Weights of a small autoregressive pixel model.
Model: 1.44M parameters, 16-pixel images, arch transformer_decoder, width 128, layers 7, norm layernorm, activation relu.
Data: trained on regions of photos with short descriptions (Visual Genome), 203450 training examples, 41.1 epochs.
Rows from block 3, named by matrix and row number. Rows with one number belong to one attention dimension. Each number is 50 + 12 x the weight over the matrix's rms, rounded and kept within 0 to 99. All counts start at 0.
# q: attention query, key and value (stacked) (model.blocks.3.attn.qkv.weight, 384x128, the q third), inputs 64-127
# k: attention query, key and value (stacked) (model.blocks.3.attn.qkv.weight, 384x128, the k third), inputs 64-127
q.71:39 30 49 75 72 42 63 35 34 45 57 62 60 54 42 62 50 61 49 55 47 58 71 45 34 52 38 56 67 43 58 76 66 38 42 56 33 71 53 71 40 47 31 44 52 54 48 54 44 57 47 58 68 47 80 47 45 27 38 43 42 36 65 48
k.71:56 20 40 59 72 47 68 40 44 51 24 37 54 42 51 42 37 56 68 47 54 64 40 37 54 52 59 68 59 58 70 69 61 49 52 60 61 56 54 50 56 57 56 50 49 53 40 56 54 41 49 44 44 51 53 70 40 43 54 31 47 57 61 68
q.72:47 61 54 41 59 55 43 35 43 47 54 48 53 43 79 66 51 44 37 64 36 49 69 47 54 56 53 49 41 42 47 46 58 49 43 42 44 44 53 67 47 53 68 52 49 33 46 60 54 38 55 41 49 32 49 64 53 38 34 83 53 48 55 43
k.72:43 66 56 31 61 49 20 35 43 48 65 64 75 63 49 73 60 62 21 46 47 63 50 78 50 61 58 26 40 85 44 41 19 25 49 30 31 66 75 65 40 48 70 23 36 58 49 90 39 36 60 41 91 56 66 45 83 31 63 77 49 49 47 31
q.73:58 61 76 50 37 59 44 59 62 15 73 34 67 49 54 43 59 45 44 24 42 30 75 37 36 41 32 38 62 46 67 44 57 50 48 46 50 58 49 72 37 52 55 43 48 80 44 61 43 32 35 50 60 44 45 46 45 58 46 67 53 49 61 21
k.73:51 72 34 42 42 49 69 52 43 40 64 46 53 53 51 68 55 57 25 46 56 51 42 43 42 37 28 37 37 48 55 40 62 21 32 65 46 73 66 56 47 58 36 46 43 49 50 40 57 50 41 58 46 39 35 62 55 53 61 44 47 55 34 45
q.74:67 51 31 47 27 56 43 48 58 52 58 91 33 41 33 38 68 51 40 27 61 46 44 45 26 56 60 51 42 55 43 54 56 38 53 49 60 46 59 47 59 61 54 52 55 58 77 48 55 52 46 35 48 52 29 39 65 74 45 66 50 61 53 36
k.74:54 32 75 41 52 47 47 34 47 39 68 48 71 53 79 45 44 76 36 39 53 30 67 49 30 45 35 39 66 72 43 54 26 41 69 31 37 65 61 42 49 58 56 41 52 57 77 53 46 43 47 44 61 52 48 59 57 53 39 64 56 38 47 41
q.75:58 73 71 36 48 44 44 48 57 60 31 59 59 53 64 59 48 39 67 61 47 47 32 44 39 53 74 61 31 41 31 39 26 51 54 40 56 58 71 51 39 42 71 52 22 38 36 62 56 46 51 56 75 43 68 46 43 39 43 38 58 37 59 65
k.75:58 36 48 56 59 44 43 43 47 51 69 52 62 45 64 58 51 56 43 57 41 45 53 24 53 53 62 56 30 41 43 41 46 53 54 53 32 49 72 36 47 49 46 37 46 57 51 54 56 36 60 48 71 47 63 27 67 52 55 81 49 42 43 26
q.76:29 55 33 38 53 53 38 47 74 48 51 62 50 74 51 51 61 34 39 36 37 58 63 60 66 62 44 66 18 33 37 41 55 40 74 59 52 55 53 65 60 38 31 51 68 38 45 30 54 25 63 41 80 55 53 48 52 64 55 34 52 37 24 35
k.76:54 57 55 55 38 64 40 40 17 71 40 42 35 31 56 61 31 51 40 40 50 58 50 61 85 63 51 78 45 50 64 54 45 47 45 45 59 52 35 51 57 51 39 55 47 48 53 46 53 65 59 48 60 45 54 42 51 57 56 26 67 59 48 47
q.77:48 63 47 56 44 61 33 29 59 53 44 45 50 44 55 53 37 55 42 71 44 44 29 73 65 39 63 48 36 46 46 43 58 24 60 66 61 44 49 58 49 55 59 53 53 55 52 60 46 57 45 48 57 41 60 52 57 37 56 33 47 49 52 45
k.77:49 50 36 45 39 55 67 43 40 51 46 58 51 64 53 47 44 49 53 56 51 40 50 56 70 64 69 57 50 36 38 49 47 33 44 33 70 58 49 54 51 50 61 46 44 61 45 42 40 40 57 52 52 52 54 31 51 40 40 54 73 55 48 43
q.78:28 48 64 47 45 53 46 40 59 45 59 53 39 44 50 47 36 58 57 62 65 67 34 66 49 52 39 55 60 57 65 46 39 66 51 33 78 41 45 48 50 40 54 39 51 48 49 40 54 58 57 46 49 57 36 31 49 51 54 53 36 49 44 56
k.78:64 58 27 57 65 54 37 51 34 43 42 42 47 79 44 54 68 63 62 65 51 29 53 59 25 40 47 44 51 43 55 40 48 27 39 37 53 30 34 42 51 55 34 73 37 50 36 47 66 72 59 53 56 42 65 30 29 53 26 34 25 60 39 52
q.79:44 37 56 64 33 73 57 71 46 51 36 58 48 46 74 43 52 52 51 40 43 59 51 57 55 65 45 54 44 48 40 51 49 48 58 43 55 44 58 52 49 54 44 57 41 45 27 38 52 56 55 54 63 47 58 47 58 37 50 42 56 36 37 49
k.79:44 15 41 32 50 88 67 46 43 61 62 66 33 67 67 63 57 42 41 39 65 54 44 50 45 50 58 42 37 53 46 35 65 35 52 59 80 46 56 60 61 36 42 40 37 56 43 44 64 50 45 60 37 51 50 70 44 53 44 41 61 68 61 40
q.80:63 52 53 29 63 60 66 45 44 49 59 42 45 58 47 50 49 44 56 36 26 58 39 33 39 49 58 58 46 40 33 69 49 57 49 56 50 46 70 56 66 57 45 46 48 62 47 41 45 47 43 46 55 57 36 37 51 56 44 55 35 53 30 47
k.80:42 54 54 59 38 60 80 42 41 46 28 42 67 56 45 51 63 39 55 63 56 70 43 50 35 49 49 27 58 44 56 54 34 65 52 41 54 27 40 39 46 65 47 50 45 40 53 41 58 42 51 68 46 61 58 42 46 52 46 33 39 40 62 51
q.81:56 56 37 60 67 37 54 59 32 48 43 47 57 29 58 54 62 23 43 71 35 55 61 25 69 53 41 38 50 44 47 41 43 46 48 66 50 61 50 39 50 55 49 52 69 66 35 38 42 39 46 48 40 48 40 60 53 49 61 58 53 66 52 45
k.81:43 60 55 43 41 61 64 53 40 40 22 58 37 42 45 50 40 44 56 69 46 44 40 33 41 60 48 46 34 28 30 57 54 61 54 40 40 37 59 44 56 46 56 63 47 38 40 46 50 55 56 65 52 53 60 48 55 39 36 43 46 66 54 69
q.82:50 44 29 51 48 69 57 62 50 44 54 64 70 47 51 58 49 49 48 45 63 49 40 46 66 60 65 57 58 56 58 57 31 61 42 49 49 61 64 53 32 48 49 55 44 38 45 53 48 43 46 58 53 46 52 47 52 33 50 60 58 47 60 43
k.82:54 49 55 25 68 79 80 69 56 40 28 53 41 60 36 48 52 10 59 46 53 49 38 53 35 39 48 54 71 60 71 61 37 26 37 62 70 39 52 43 41 58 51 55 45 49 42 32 50 50 48 56 20 55 46 51 35 38 52 23 46 50 44 71
q.83:51 57 31 63 59 81 16 18 23 38 61 33 49 75 36 64 51 23 44 48 65 57 93 64 34 49 41 44 39 56 60 72 48 44 70 41 43 44 31 74 63 48 46 45 31 67 77 58 35 42 64 59 26 45 50 57 46 49 45 68 42 29 31 27
k.83:51 66 65 48 44 63 26 59 39 33 67 42 32 55 55 70 33 53 37 54 33 47 51 61 48 49 52 45 58 51 43 46 23 57 48 36 49 61 38 78 52 59 59 46 29 66 55 40 26 49 30 71 67 57 69 56 64 38 62 83 53 46 66 38
q.84:53 44 57 75 26 49 52 28 48 59 47 50 38 38 47 30 46 51 42 57 35 36 46 61 85 55 38 65 59 45 38 43 57 57 49 45 48 49 59 42 46 33 51 43 49 51 43 49 48 63 65 39 58 60 57 51 47 58 52 49 62 37 47 65
k.84:55 36 57 65 54 40 52 55 38 58 32 55 46 43 37 52 46 53 37 41 43 60 45 39 49 57 62 58 44 50 64 39 46 59 47 64 71 55 41 46 31 63 19 63 50 34 48 39 47 65 56 54 34 46 49 64 43 47 47 19 56 38 52 68
q.85:60 42 55 38 57 38 76 49 50 59 59 36 60 58 44 55 56 42 42 46 47 36 29 32 57 74 61 53 63 37 50 48 32 47 56 71 44 49 26 39 63 49 55 54 34 75 33 60 80 66 62 36 28 42 43 34 50 64 47 66 43 55 42 44
k.85:41 42 66 41 58 35 54 51 40 53 73 60 50 57 49 47 56 61 44 55 48 57 43 27 48 42 52 35 44 44 24 31 41 45 48 50 33 45 41 58 35 60 46 43 53 69 60 63 54 38 52 30 46 63 44 62 59 55 52 71 58 59 44 49
q.86:61 31 65 60 30 44 54 50 30 35 42 43 60 59 45 79 42 47 43 33 40 47 39 69 48 59 59 55 44 36 44 51 74 52 45 51 55 34 43 45 62 52 46 45 45 47 48 49 51 60 52 39 43 58 60 57 49 42 43 49 42 45 57 55
k.86:40 30 17 38 50 36 56 51 57 52 27 50 55 60 37 62 54 61 47 41 59 34 49 48 49 64 58 56 57 36 45 54 54 66 61 39 61 51 46 45 60 51 30 52 54 39 47 72 64 43 60 40 45 48 63 51 54 58 39 47 44 32 54 59
q.87:30 54 44 68 56 55 58 58 61 57 60 49 32 55 29 64 38 60 47 39 44 43 36 58 49 47 70 66 41 54 70 66 57 43 55 80 45 47 42 51 52 58 45 55 68 44 52 43 43 58 56 37 40 39 65 59 67 52 58 60 59 48 45 58
k.87:49 43 49 36 45 48 54 53 49 36 34 63 27 55 33 66 62 41 54 49 44 37 50 68 59 41 51 54 60 53 70 59 52 55 37 61 45 49 41 44 70 32 48 56 63 63 47 44 45 52 44 61 28 61 37 68 60 43 47 33 52 38 46 36
q.88:65 45 42 49 47 54 78 63 49 47 52 53 74 56 54 66 51 57 47 40 35 55 53 43 51 41 31 50 47 59 45 53 54 51 37 51 54 28 67 62 62 44 50 45 76 57 55 46 52 58 50 33 46 45 50 50 58 70 40 39 47 46 52 39
k.88:57 33 58 49 32 51 56 44 65 40 45 31 36 43 55 64 50 47 57 49 60 54 58 66 46 43 38 57 51 34 53 38 56 63 39 60 58 56 46 50 73 41 57 63 61 18 77 48 39 38 45 62 41 35 55 60 44 47 55 43 54 61 42 54
q.89:42 56 37 41 64 32 30 83 52 45 46 62 59 35 55 38 53 59 53 44 71 75 51 33 27 30 33 44 38 39 21 48 54 49 43 44 44 38 67 66 60 52 55 48 58 50 65 33 40 45 66 62 58 68 65 46 74 52 55 74 63 31 39 55
k.89:49 48 48 60 32 35 32 41 60 44 58 46 58 33 35 42 54 45 41 41 62 41 50 21 38 56 58 26 29 28 29 54 58 57 63 56 41 49 49 34 41 59 69 45 44 62 52 41 51 47 36 34 44 46 59 48 52 52 55 74 72 59 58 53
q.90:40 47 59 52 57 39 51 65 64 56 45 56 48 54 57 53 29 50 55 57 49 40 50 59 43 37 48 55 66 59 50 46 54 44 71 54 34 50 46 42 49 54 51 22 52 33 55 63 58 56 34 53 68 33 37 57 47 47 48 54 49 35 49 61
k.90:45 57 35 61 62 50 40 70 42 53 54 41 52 40 50 36 63 47 35 56 43 51 56 54 55 50 28 56 39 46 31 53 59 45 55 64 36 63 47 53 59 57 53 37 53 48 44 66 43 50 71 53 42 51 40 48 34 39 37 54 55 54 42 61
q.91:48 70 24 59 63 51 79 32 54 52 50 57 68 57 37 55 60 43 53 38 54 45 51 36 43 51 57 39 58 30 58 58 51 59 45 49 42 58 68 53 48 39 57 57 53 61 53 49 34 64 39 76 63 50 50 51 60 54 45 51 54 31 48 45
k.91:48 63 56 25 38 34 64 31 58 31 70 42 36 40 66 49 41 34 49 65 48 75 73 52 51 50 66 59 29 24 43 55 22 48 29 40 30 33 44 60 66 76 52 37 52 65 44 41 44 77 66 37 86 51 51 48 57 66 39 71 37 46 61 47
q.92:45 53 39 32 46 44 48 42 59 77 58 44 43 44 39 40 58 50 47 54 60 58 53 45 52 41 59 43 56 39 37 42 31 31 47 45 33 52 63 58 36 61 56 54 49 41 54 40 52 49 64 33 48 44 57 58 58 46 49 47 41 65 56 41
k.92:55 47 53 37 57 53 42 35 45 30 41 53 36 61 57 44 62 40 51 29 59 79 56 25 38 29 47 59 18 35 22 40 68 55 91 68 73 36 51 73 82 44 71 24 42 43 36 49 64 50 55 56 43 67 56 53 59 37 65 37 65 48 44 47
q.93:40 52 54 51 37 84 48 67 41 49 41 66 36 47 47 60 40 63 45 67 50 58 32 56 69 57 40 61 42 51 42 30 65 11 32 48 51 49 57 64 73 45 28 57 55 51 39 43 49 35 47 60 56 65 56 50 57 63 51 38 48 50 59 53
k.93:48 68 44 44 50 73 72 41 60 62 65 39 36 43 46 41 49 47 52 51 55 42 44 69 43 54 50 66 35 52 47 45 54 31 46 46 47 50 47 57 59 30 58 67 53 55 42 45 43 50 41 52 46 49 58 57 58 57 55 68 55 58 63 34
q.94:46 30 42 49 60 38 43 61 27 74 61 54 54 39 71 32 30 37 50 50 36 42 57 48 47 52 62 61 38 46 53 48 51 59 49 40 68 48 54 60 51 58 55 41 52 61 41 51 47 60 71 44 49 45 38 38 54 46 48 58 32 43 45 46
k.94:44 39 50 53 46 49 62 51 55 59 55 53 38 55 67 54 47 23 63 54 55 48 37 46 58 57 61 67 53 45 43 54 52 60 51 62 54 64 42 47 57 47 46 44 50 56 60 50 44 61 45 44 47 43 52 70 51 63 43 37 43 62 54 54
q.95:36 35 47 63 46 27 36 63 30 43 67 47 61 50 47 36 44 52 62 67 50 54 34 41 45 46 47 48 53 51 58 48 52 53 47 32 38 61 56 53 54 45 60 62 73 46 60 52 36 58 70 38 37 53 23 19 51 52 50 63 57 43 61 45
k.95:62 41 54 55 46 40 47 48 61 54 40 39 74 42 53 45 42 44 62 37 52 65 41 49 50 29 45 39 51 35 40 54 68 69 44 69 42 46 55 63 52 53 50 67 65 53 32 60 43 51 46 47 64 46 58 37 65 54 49 72 50 67 42 31