python train.py --model="autoregressive pixel model" --dataset="regions of photos with short descriptions (Visual Genome)" --horizontal_flip=true --arch="transformer_decoder" --head_dim=64 --bias="none" --qk_norm=true --parallel_block=false --dropout=0.1 --residual_init="none" --beta1=0.9 --beta2=0.98 --batch_size=256 --weight_decay=0.03
Rows from block 4 of a small autoregressive pixel model, named by matrix and row number. Rows with one number belong to one neuron. Each number is 128 + 32 x the weight over its row's rms, rounded and kept within 0 to 255. All counts start at 0. Numbers have three digits each. After the name is the row's rms in percent of the matrix's.
Before each neuron's rows are labels from the 100 images, of 14848, where the neuron reaches its highest value: "strongest on" is what is common among them. Only what is clearly more common there than usual is listed. The data: regions of photos with short descriptions (Visual Genome).
# fc1: MLP up (model.blocks.4.mlp.fc1.weight, 512x128), inputs 0-127
# fc2: MLP down (model.blocks.4.mlp.fc2.weight, 128x512, transposed), outputs 0-127

strongest on: text has "red"
fc1.35 097:184112043138143115124156129130144105162159127100118185136107102178160106107084158156095117121100168123100118133166167118094078144205059184133136073096103090116167108060119102127129126113110165150117140092147131108135146107141152125147171140118101134087144137105163132148099094150112178054147127193121133110079114127144097172144075095088174091102060108096176184127145185140099140176151
fc2.35 094:160093038118125154157091130110140146058146126125089054171082120143053150196124113132135106120073129161163150135108110136135199145107154147122165173076156131150125136121138095171100118140120136180137116152139112100113109135121119212138097146145115137095131145120138086061223114117130137140126148063140101123164141106105203106124119091102137110114097095097120114128096120212133088168146

strongest on: text has "red"
fc1.337 095:151173159078154142182212116120139100080128143117101097117133093161141160100085129104132114115117121155158101104164153147160109117110084136175113109132084123160145124163157104116149185117118150090111138156127116144203009108126149116111162112189117173147115172117097103165126126198093130129117111112041098162115165102109164089174103115208142097080124146142115070136112132114125087102098
fc2.337 083:141140146106096097128165101101122090141161115126138114159128159074189120151206151062106106101093119096096143118147078142132080153105164164056129162118155141135135132111197123139177179079118087123109116099117125085113140161134118117090160122083099129155120110099076175119162127191093133139155162114118136120144167147089071132125180154138162166080205097123137151141161057200133083106176

strongest on: text has "man"
fc1.152 129:117124070221092131136178141138167138144168091133073129072138110156190145100104132146061221102145151126127108083109144073133102161111147162148137126126120126096122133150107143173104108084101134032133135113163128108091153130113129134109122061104148133151106153077112168086127165113164140080132129114093116097099145179115133203129146057138146136107166129179183088151149083132098151135130
fc2.152 131:117154101133104118080165118148170149157158202167123106146130149087248105125150167215120106123126145139102081108101118093097122115114155129140095132112113148126125118176119122151099169190185104041094168096178154162169121109145097159063104100177122085142093154177137157108135100129110116147085113104093117093090100110185115113129194102080124112121117101140177108143152123123112107150116

strongest on: text has "blue"
fc1.179 097:050106080149106132141108131157216201117166116141111121130139127143113121091140113080093132139134151108086093066163134110046179175144156089120102131089100135141128151095097120208128075146111110152138120126140177176176075125124116086173097170152149207147127154129144094117140115162091179135168094089139124144102131181087100083121111152123095083123188111177163111136112125129119155111117
fc2.179 092:154095139176144065079168165092061098081072091134110137131138157141109134108166094153127152117089156133134089127134055180183139131112141128162152119107115099110130073143133103094085141131185112110140099093172131061172134164090107099116149180171185122115107144121164152146135106149115140161083100129064086124097137155051134102160095107127110206124087130108162113146185147134092168155172

strongest on: text has "man"
fc1.147 099:122052122148131096115123180139114100145155104132122124132093134147156190164117091128125129153121144127160073053134124153088134122158079123153141103075039121149178119151120095200090122080150126140156161155143116116181177147205115120147154087174090139098076094147128183105154119180113166168145167130093123102108090141090081146087070116063123130146149111130163127137160170120123109153065
fc2.147 097:114199097094158143134139119120176109128174104092089120166087143093142137086140130072125126146112131143072138189180146100153149132059150073054080090167162086120122114102154121088109112141099172068150148212124129119083067133105128103108157139094123155146149181114107067115135179118141128111191174190122116106110193127139161132128180091143123122099099141157119124153100091142151152111167

strongest on: text has "man"
fc1.464 131:115105128158153143089189119164114125161171167139120137121168055141137119144140119103190177136105124139160093089160166151147117188168117144152167142106076107088118166092046120163115091082085143146078137136185139077125123125076143089119157127105166152122136154066075205126118090154142101136083087091135183093102154182137092192161101090134149104100182153131119113114124177120105139144126
fc2.464 142:120089111113114126196041137130128095111177143121146103109186068036117140099105162122154106180152123115103081084167107090144133105149127091072152167093163104165117190142121092156229104125156107159091153095152126143132117168108106087114157098121129075120156138145135117129162106171123156134123139165139070089099111091127198168161145109107132113121167158163176164130133174138078116132134

strongest on: text has "red"
fc1.267 115:084151152148052135209160136154123130118131113150127069179104133166186166142136158124125086124131131127171142109118134119079160154130118200105150089152129070134181083098156161110060072121105155145086115155137165136110144153058155142143097140143115165094109111137155112110139152158099156127164079106108122103110130144114111181114121075097171164092114137061166172106070080120091070105182
fc2.267 109:100084156161100134128161138152086138166122138158166079158103139133157184179125156128129093128112103110118099101122123104146135141163118094151121179113120069118141190071134116165106121134088061105125084120146136178161098130096098100112187165130146147118088166066104123128041194110120176132091102099185142167158126113059204119115141146102169127060176137188161139129149107102106120116083

strongest on: text has "man"
fc1.497 098:145132115145099115079140148150147087126144121143103141091064127119135135098151083186175117064153132069106092174167125115153184133067186118128124097152096185065142104122094147158088148137186111135134133059129141175158145135119185108182188138174150144117095159180133074145156185127162109131129132113098064100094144175102130087114130123103151082087122113069127137089091164116099123165164
fc2.497 091:105116127117128110130139091154117144109153066135168122119145168143101087213124140124092126201162126109110120165151121114102096159115076170152188148038148149212122148123092129162138137136139068127130154116172112055086091113152068146123087149132142105120123091143130140142171138108128140125051130147171157098171152083151132116140121143133119127164113110188161176092144120043080132098186

strongest on: text has "red"
fc1.285 112:140135147111113164128164170147152124098120159149121124116070072159191126127089101144118160088130107100141163057113120136088150100115149171135146086130059088138176085148144141150104125138151140125124115167163144096150143184104162129130161121124152159149162095137198154149121108176091165075157098093125136149113101072105104169141055146156099112145096128074169202071065146099113040156122
fc2.285 110:122123162187094111142130100120132187152170100133150122064187143091116080144159137123177149180112095163061077141115088089186095136193132093115122137120152153046124159083122146144121114080114159111137138140063161130153067148108115152094118137125129128107075115103072167092121103133145130164139167174099190086135105151116149205141166135159132132108162162134133132094109102093125209097134

strongest on: text has "red"
fc1.243 104:107169093143055168165147137132131152115123091120132128149119092144150156098100142130112160103122131141148131097146188165117082035131154206107141146111085118195178132151102119093127100122137130103126139125160141140142094113079169101136086138111113142135121135087195166106108146196089172093110148114107053158066152120087123165111138083081156157145102168100178150121110161145061059177148
fc2.243 095:111098084155128185101120174156174130139118136117132156107176122114138107145149097112106184184100145119135150148064125117156119149125118113174122165084112105142109079092123129159118127149100060062129146129145145146179081218113087127065136168173158069106138093083113154177172134120122136126128104072158084061214135093165135122119126131089144107078110157200124176109129119174113106124124

strongest on: text has "white"
fc1.508 102:096107153076105113119129196111088167121101170182107131123127158168128172117140179153140081152152127155197132153136096113143050195125127067143076124158145171148151159118092155169131104097138153147131135119095149130180069175092132095136095113090118134073065108163177127169141145137134146133126152056135110077134091124128185065157095135162161135133108120146164104125080135109079078147080
fc2.508 100:143091178124120082081174170148139116117135103134100142132170123151131155099134164102151121102058131152140119131088155055141191000172110144152131182117085143098120189153109160103123123122040156098143145193172131136122164110147119096115138129114085144133118153195095140170062109091120163124130149100152122090145096098078093109133131099157138136119140186145106110103149160099146161154100

strongest on: text has "man"
fc1.222 127:162075068087103108100214132141077162134164172099143163136124141126115122177136084071072125114110133092200115149178135170104170118084174129152158063146079167146140178135112087182109092102129165109075131140143127145191101120081167074130128101090121081116095095107161119160173177203105175113126104138136148135117118162111141118129098120105154126115064145124115116130146108150100094129153
fc2.222 150:135103088163099122101138147096125147117111085126131167091102130134132094160098135103091100147140145151109191170136127158131108163105108090160153119057128148168172107125084110146120101128177110091142225057189139108167108206095112111127148121188090057125186139067150079195169179080131117103074107128096106114145168159125126131140139064123140136157097107121142150159095155130144119163107

strongest on: text has "blue"
fc1.392 104:094145087090116146099126139136174162126121058170119134153131115133139120193151137199075125050115131076124073128157142171164124096121098102140104158072122100168115143096101103120097082087143138098154146123152134127182139091040141180130114170104088141154124128109152121219097076145156163169150204143093102099100135119111158125124129085169127146089105142151136159161170132149082095135080
fc2.392 099:118076204104063128117145153149166128127178166180130094151076122138165104137192137131115149156175151092086117091171115122113162112139103166098102138193151152081105088139127142182092138120107128148138044093132094124124063000175125108117121106116158128148127160101154097134122105122125139111089149152127147167137087151119163096141186150122124129099097130146143132151106126060144131113171

strongest on: text has "man"
fc1.428 118:116161138112134110160166112124095131153127055117087137084084112129128131086126118093100069145134135095119046135222119158155120145082107168122108119153032142130188116098159093119183120163133139132138134120154147166219150137153159145105164098147064122140082123171116077161140155156116170115143155111144112150126114196089107146123131085094124105077134090120190132177155131118112072107132
fc2.428 109:109110165155143122078123125181097087146124127129193125158136108152163190168120116209078079123096138131101144086125131120130105098121153064156107158079134144127133162203120136131120136084126121174145063153176113077189161143111134136077140144164094150124170107113131126107072173113127112145120087106157081030147089160128074181143132151103095105115115112205113110139104163106163117119167

strongest on: text has "white"
fc1.444 115:157069130116154128148126170120096114104119142174108118174168083166109135107131152160082103069150129122210063203154143075162114115135144105090100122177136152162137123117080148110149123119119149105155128093138152147136067117098117111199132155077118174096123135118133137105108155132119146098138149123073123103162115181109130065189068110116127190082152107195125068058085122092130138169112
fc2.444 106:124076087122145123159110187133178097100182129118077127141186107114149160128169135160130143133128117159152077139148158121131151084164160161134104171123073152068137122147131168106120159184103125115105138132111117108105134129120124135149154138111133116131153101202067075151087163179110127086152042132217103058133090100079097097131146110116105117057141194153098075129143112159173139175123

strongest on: text has "sign"; text has "white"
fc1.386 114:118162101058149132211158121140148173117146180146085070094161129156125081139098152132176081164121119110126155132131125122109110179083097104123093145172105105059151189114153117176094108117132161071108142128113119123090120132128163138134076090194177131166117097105147152128062121128184144095134149108180143093125103145087145129149092100146167097146042140131143160167059151081110108146150
fc2.386 140:115150154133124191112137157124114107117100193121109107161037140137149135088156156149132157141135141113144127122167180178149138119103110060169144140156138149124144149122095133160133133088163127099107121152125141116149112146052173152182090143131148159147087123094114124120119094176108116143140106166087137075052130120146152126146074107113101108138119061142169130147095115000128115083109

strongest on: text has "man"
fc1.234 105:145102126161145126141108143177088104126116142106124152108123151157152101153172072152110138088122146160093077185116158144122154179117147069169172096189096129133201079099103145185106155095149161161077188178099153135157110146105209131148166132114111133122104100172112107172157175125122121062188151155084138074155109119138099144127070126120158104063074175102121143091124127096099126111155
fc2.234 097:136147157127112133116087168078131148080143116109109143130039146109157074147196152122121147128115159175136157150204086108146116150098162119078201111098178166117115113158115099116057105105126153104157146153162156128149097151094175089061116124123115158104163082116121099134126179097120170122084149159113101107071128090120185109165156077174148127127105114099169116089177186085108110133175

strongest on: text has "man"
fc1.128 114:133152188126148108120154116090119094125098170124096092084157105185171128096076097083182164168112139115160103103153112158196115200110118137110168115135047112144145110127131110157141153130142141114129106120184094179163071130120147112190117138163123133128107146207131148100094139169171112127160128091071087145140131165088099137142107006110147115087164137108130107174149103131144116156090
fc2.128 106:118114034172148131114134138113171125136173124136144141110138165075151093172153168137077142102078099146137127137113169098123133154124088214121127202166126178129122130086084086163119119185145098136141087105088130150117149081174110112076135160148150099087107114128158075140160135112098137171116182156149191119116090135065111106186094113149133166075152115124149101156145159138064056135137

strongest on: text has "blue"
fc1.143 097:099130063116137159173132133174064171132130153150113119171145144184160129105107153154134163116105126059130126124165169127103166158143054132179123149192134152145185162110120141193133090075182168076087196117153145098125107113080126101162145107138097127137114086078169168130062111152121126125089097117130081121096104187127100171154120126105143109119176074108120126194119163091090126104127
fc2.143 134:123097178124128175119118134115155084109114166151111144139130107158122152128137174138116121091167097099166113111158157172185134119131108076087155153161126141157126173102113117165118114081198153158112190115158163134136111163073141126154162135115119143133074151138146122124091129169162152116118109152113133075048152137116108124132105106111130107131126085110140101111121125000110111113124

strongest on: text has "red"
fc1.78 112:141141153142113163170142184153088125096099116065149183083114097158202144182132135064174167164134107147154147092217099094130148091110157126123098120152116077149169100102147122147143123127119180137150106151139182149123120153075157128145145091150124148154087122151152113111180150156124148120102121103074159183099130127127124151126088094124118102113112107092153162140035091120077042068113
fc2.78 102:108164049111141121144134172147105201142157094129082089162154123096122121114094131160109120103072105122118107128051146105121138128166109120110123115119125141118072154082099084146143141141134141078027123130116103130165179214191153109127169164133152139130111137127146092114164143087129142137131112194162142092176122110133107128145087136060086156149128166164092155158202118203151166119130

strongest on: text has "red"; text has "sign"
fc1.378 103:102160114146092147164195138146086146103140127151090144123124076112124159119092178119066134158155133136138153085149126107215125172102096098145099098141143055157092152148090150120108129079176140131103128130143123095124087069084146160145125176185104156129086063161093072091113114126145150058135134145129115146092189084124099170151097104134145115110103133154194201123094107101114100141195
fc2.378 098:154108134140124177113094184121168186143109154148077109117131166133176113091125123124144125136135143145133146164153149156099143153139110108160096133101094154137109136104175105109134147125143113137133145128114097251152096117046126129058160108133147122125161103078064181135125191163109114109136090122099118058103128133180156103096136139148160156073071146153114145080091152074108174058187