A small autoregressive pixel model, trained from scratch.
Training: adamw at rate 0.0025, 32700 steps, batches of 256.
Data: trained on regions of photos with short descriptions (Visual Genome), 203450 training examples.
Rows from block 2 of a small autoregressive pixel model, named by matrix and row number. Rows with one number belong to one neuron. Each number is 128 + 24 x the weight over its row's rms, rounded and kept within 0 to 255. All counts start at 0. Numbers have three digits each. After the name is the row's rms in percent of the matrix's.
After each neuron's rows are labels from the 100 images, of 14848, where the neuron reaches its highest value: "responds to" is what is common among them. Only what is clearly more common there than usual is listed. The data: regions of photos with short descriptions (Visual Genome).
# fc1: MLP up (model.blocks.2.mlp.fc1.weight, 512x128), inputs 0-31
# fc2: MLP down (model.blocks.2.mlp.fc2.weight, 128x512, transposed), outputs 0-31

fc1.181 118:102090162151146173118145105117166131077090132139114111195138119156096158146142131079123128107141
fc2.181 116:139198155127139111117129165130132084161154127102169118088179108169148115126094102176147135117122
responds to: text has "sky"; text has "blue"

fc1.289 093:102195155107086131129140149128137124116113163140132126135137103152170131138130085141151125129122
fc2.289 088:123147141108168115107132150163100126131121182100128121093168115098168143143159160086070147148115
responds to: text has "red"

fc1.431 138:161063127151099142132137097159090125107136142114126141117110150138145101103126092146133154138138
fc2.431 155:119068086129101125105140118115171101108104160134095088122134179122115116135153083136112131167104
responds to: text has "man"

fc1.376 103:122058117128117096134122157172127124131113148100085139148102159123113126099097132109118148149132
fc2.376 103:115123135091094119129151140127120103129083121079133144181102158140085092140135147139157172159134
responds to: text has "man"

fc1.51 108:130178056142118102137165142137133123118134138139119114085116066124110121092119109086088163143138
fc2.51 096:107114103159129114137140140088140167134124094140046071145136105115114139155115129135140140091100
responds to: text has "man"

fc1.154 100:150137132105104111115145168124174146145128143128083139151124113101137116133139094157075126093138
fc2.154 083:085106093144108112130158158153154123126209098134131110148149109139091106148144146135149129148113
responds to: text has "blue"

fc1.177 098:107135079131140143141193177122124147118144144126124129114141112129163145105122112135090135122149
fc2.177 105:148103168113118152141179146124123130119150114103114147136162109105161148140105149125152171135111
responds to: text has "red"

fc1.478 090:104152164113118148153159163126136162133136107092066145152118135125166120161163115130124143134145
fc2.478 114:115107126113128121139132159101084116109127140129118135156150090145137120155115129164091116139120
responds to: text has "blue"

fc1.86 090:135154161135095149148168136099111144098159110072104133159139118105174128132133113070102153150136
fc2.86 078:136114131153134153102141138171151126109147143104088095141144165115108123133096106095147151086126
responds to: text has "red"

fc1.40 107:111085102117131088090210154155131166122177125128110152099129109104103120137107125168162122127148
fc2.40 122:128080059168086115104200154139118110122131137118121140138077115107169105136095097136103153131121
responds to: text has "man"

fc1.84 121:097112182135103130136151133199141177146120124097108131136150088130182144140085116141145099119129
fc2.84 110:136195113124151134113143128137143139135181126107174158157154099148134094097120138148110112140144
responds to: text has "white"

fc1.267 108:079103136136117185100157132109159158142128113122108099164123118110105142160125120090131170127136
fc2.267 101:133098122170131101122103138120154086082129156107077140148090154165119065144138144099118149139179
responds to: text has "sky"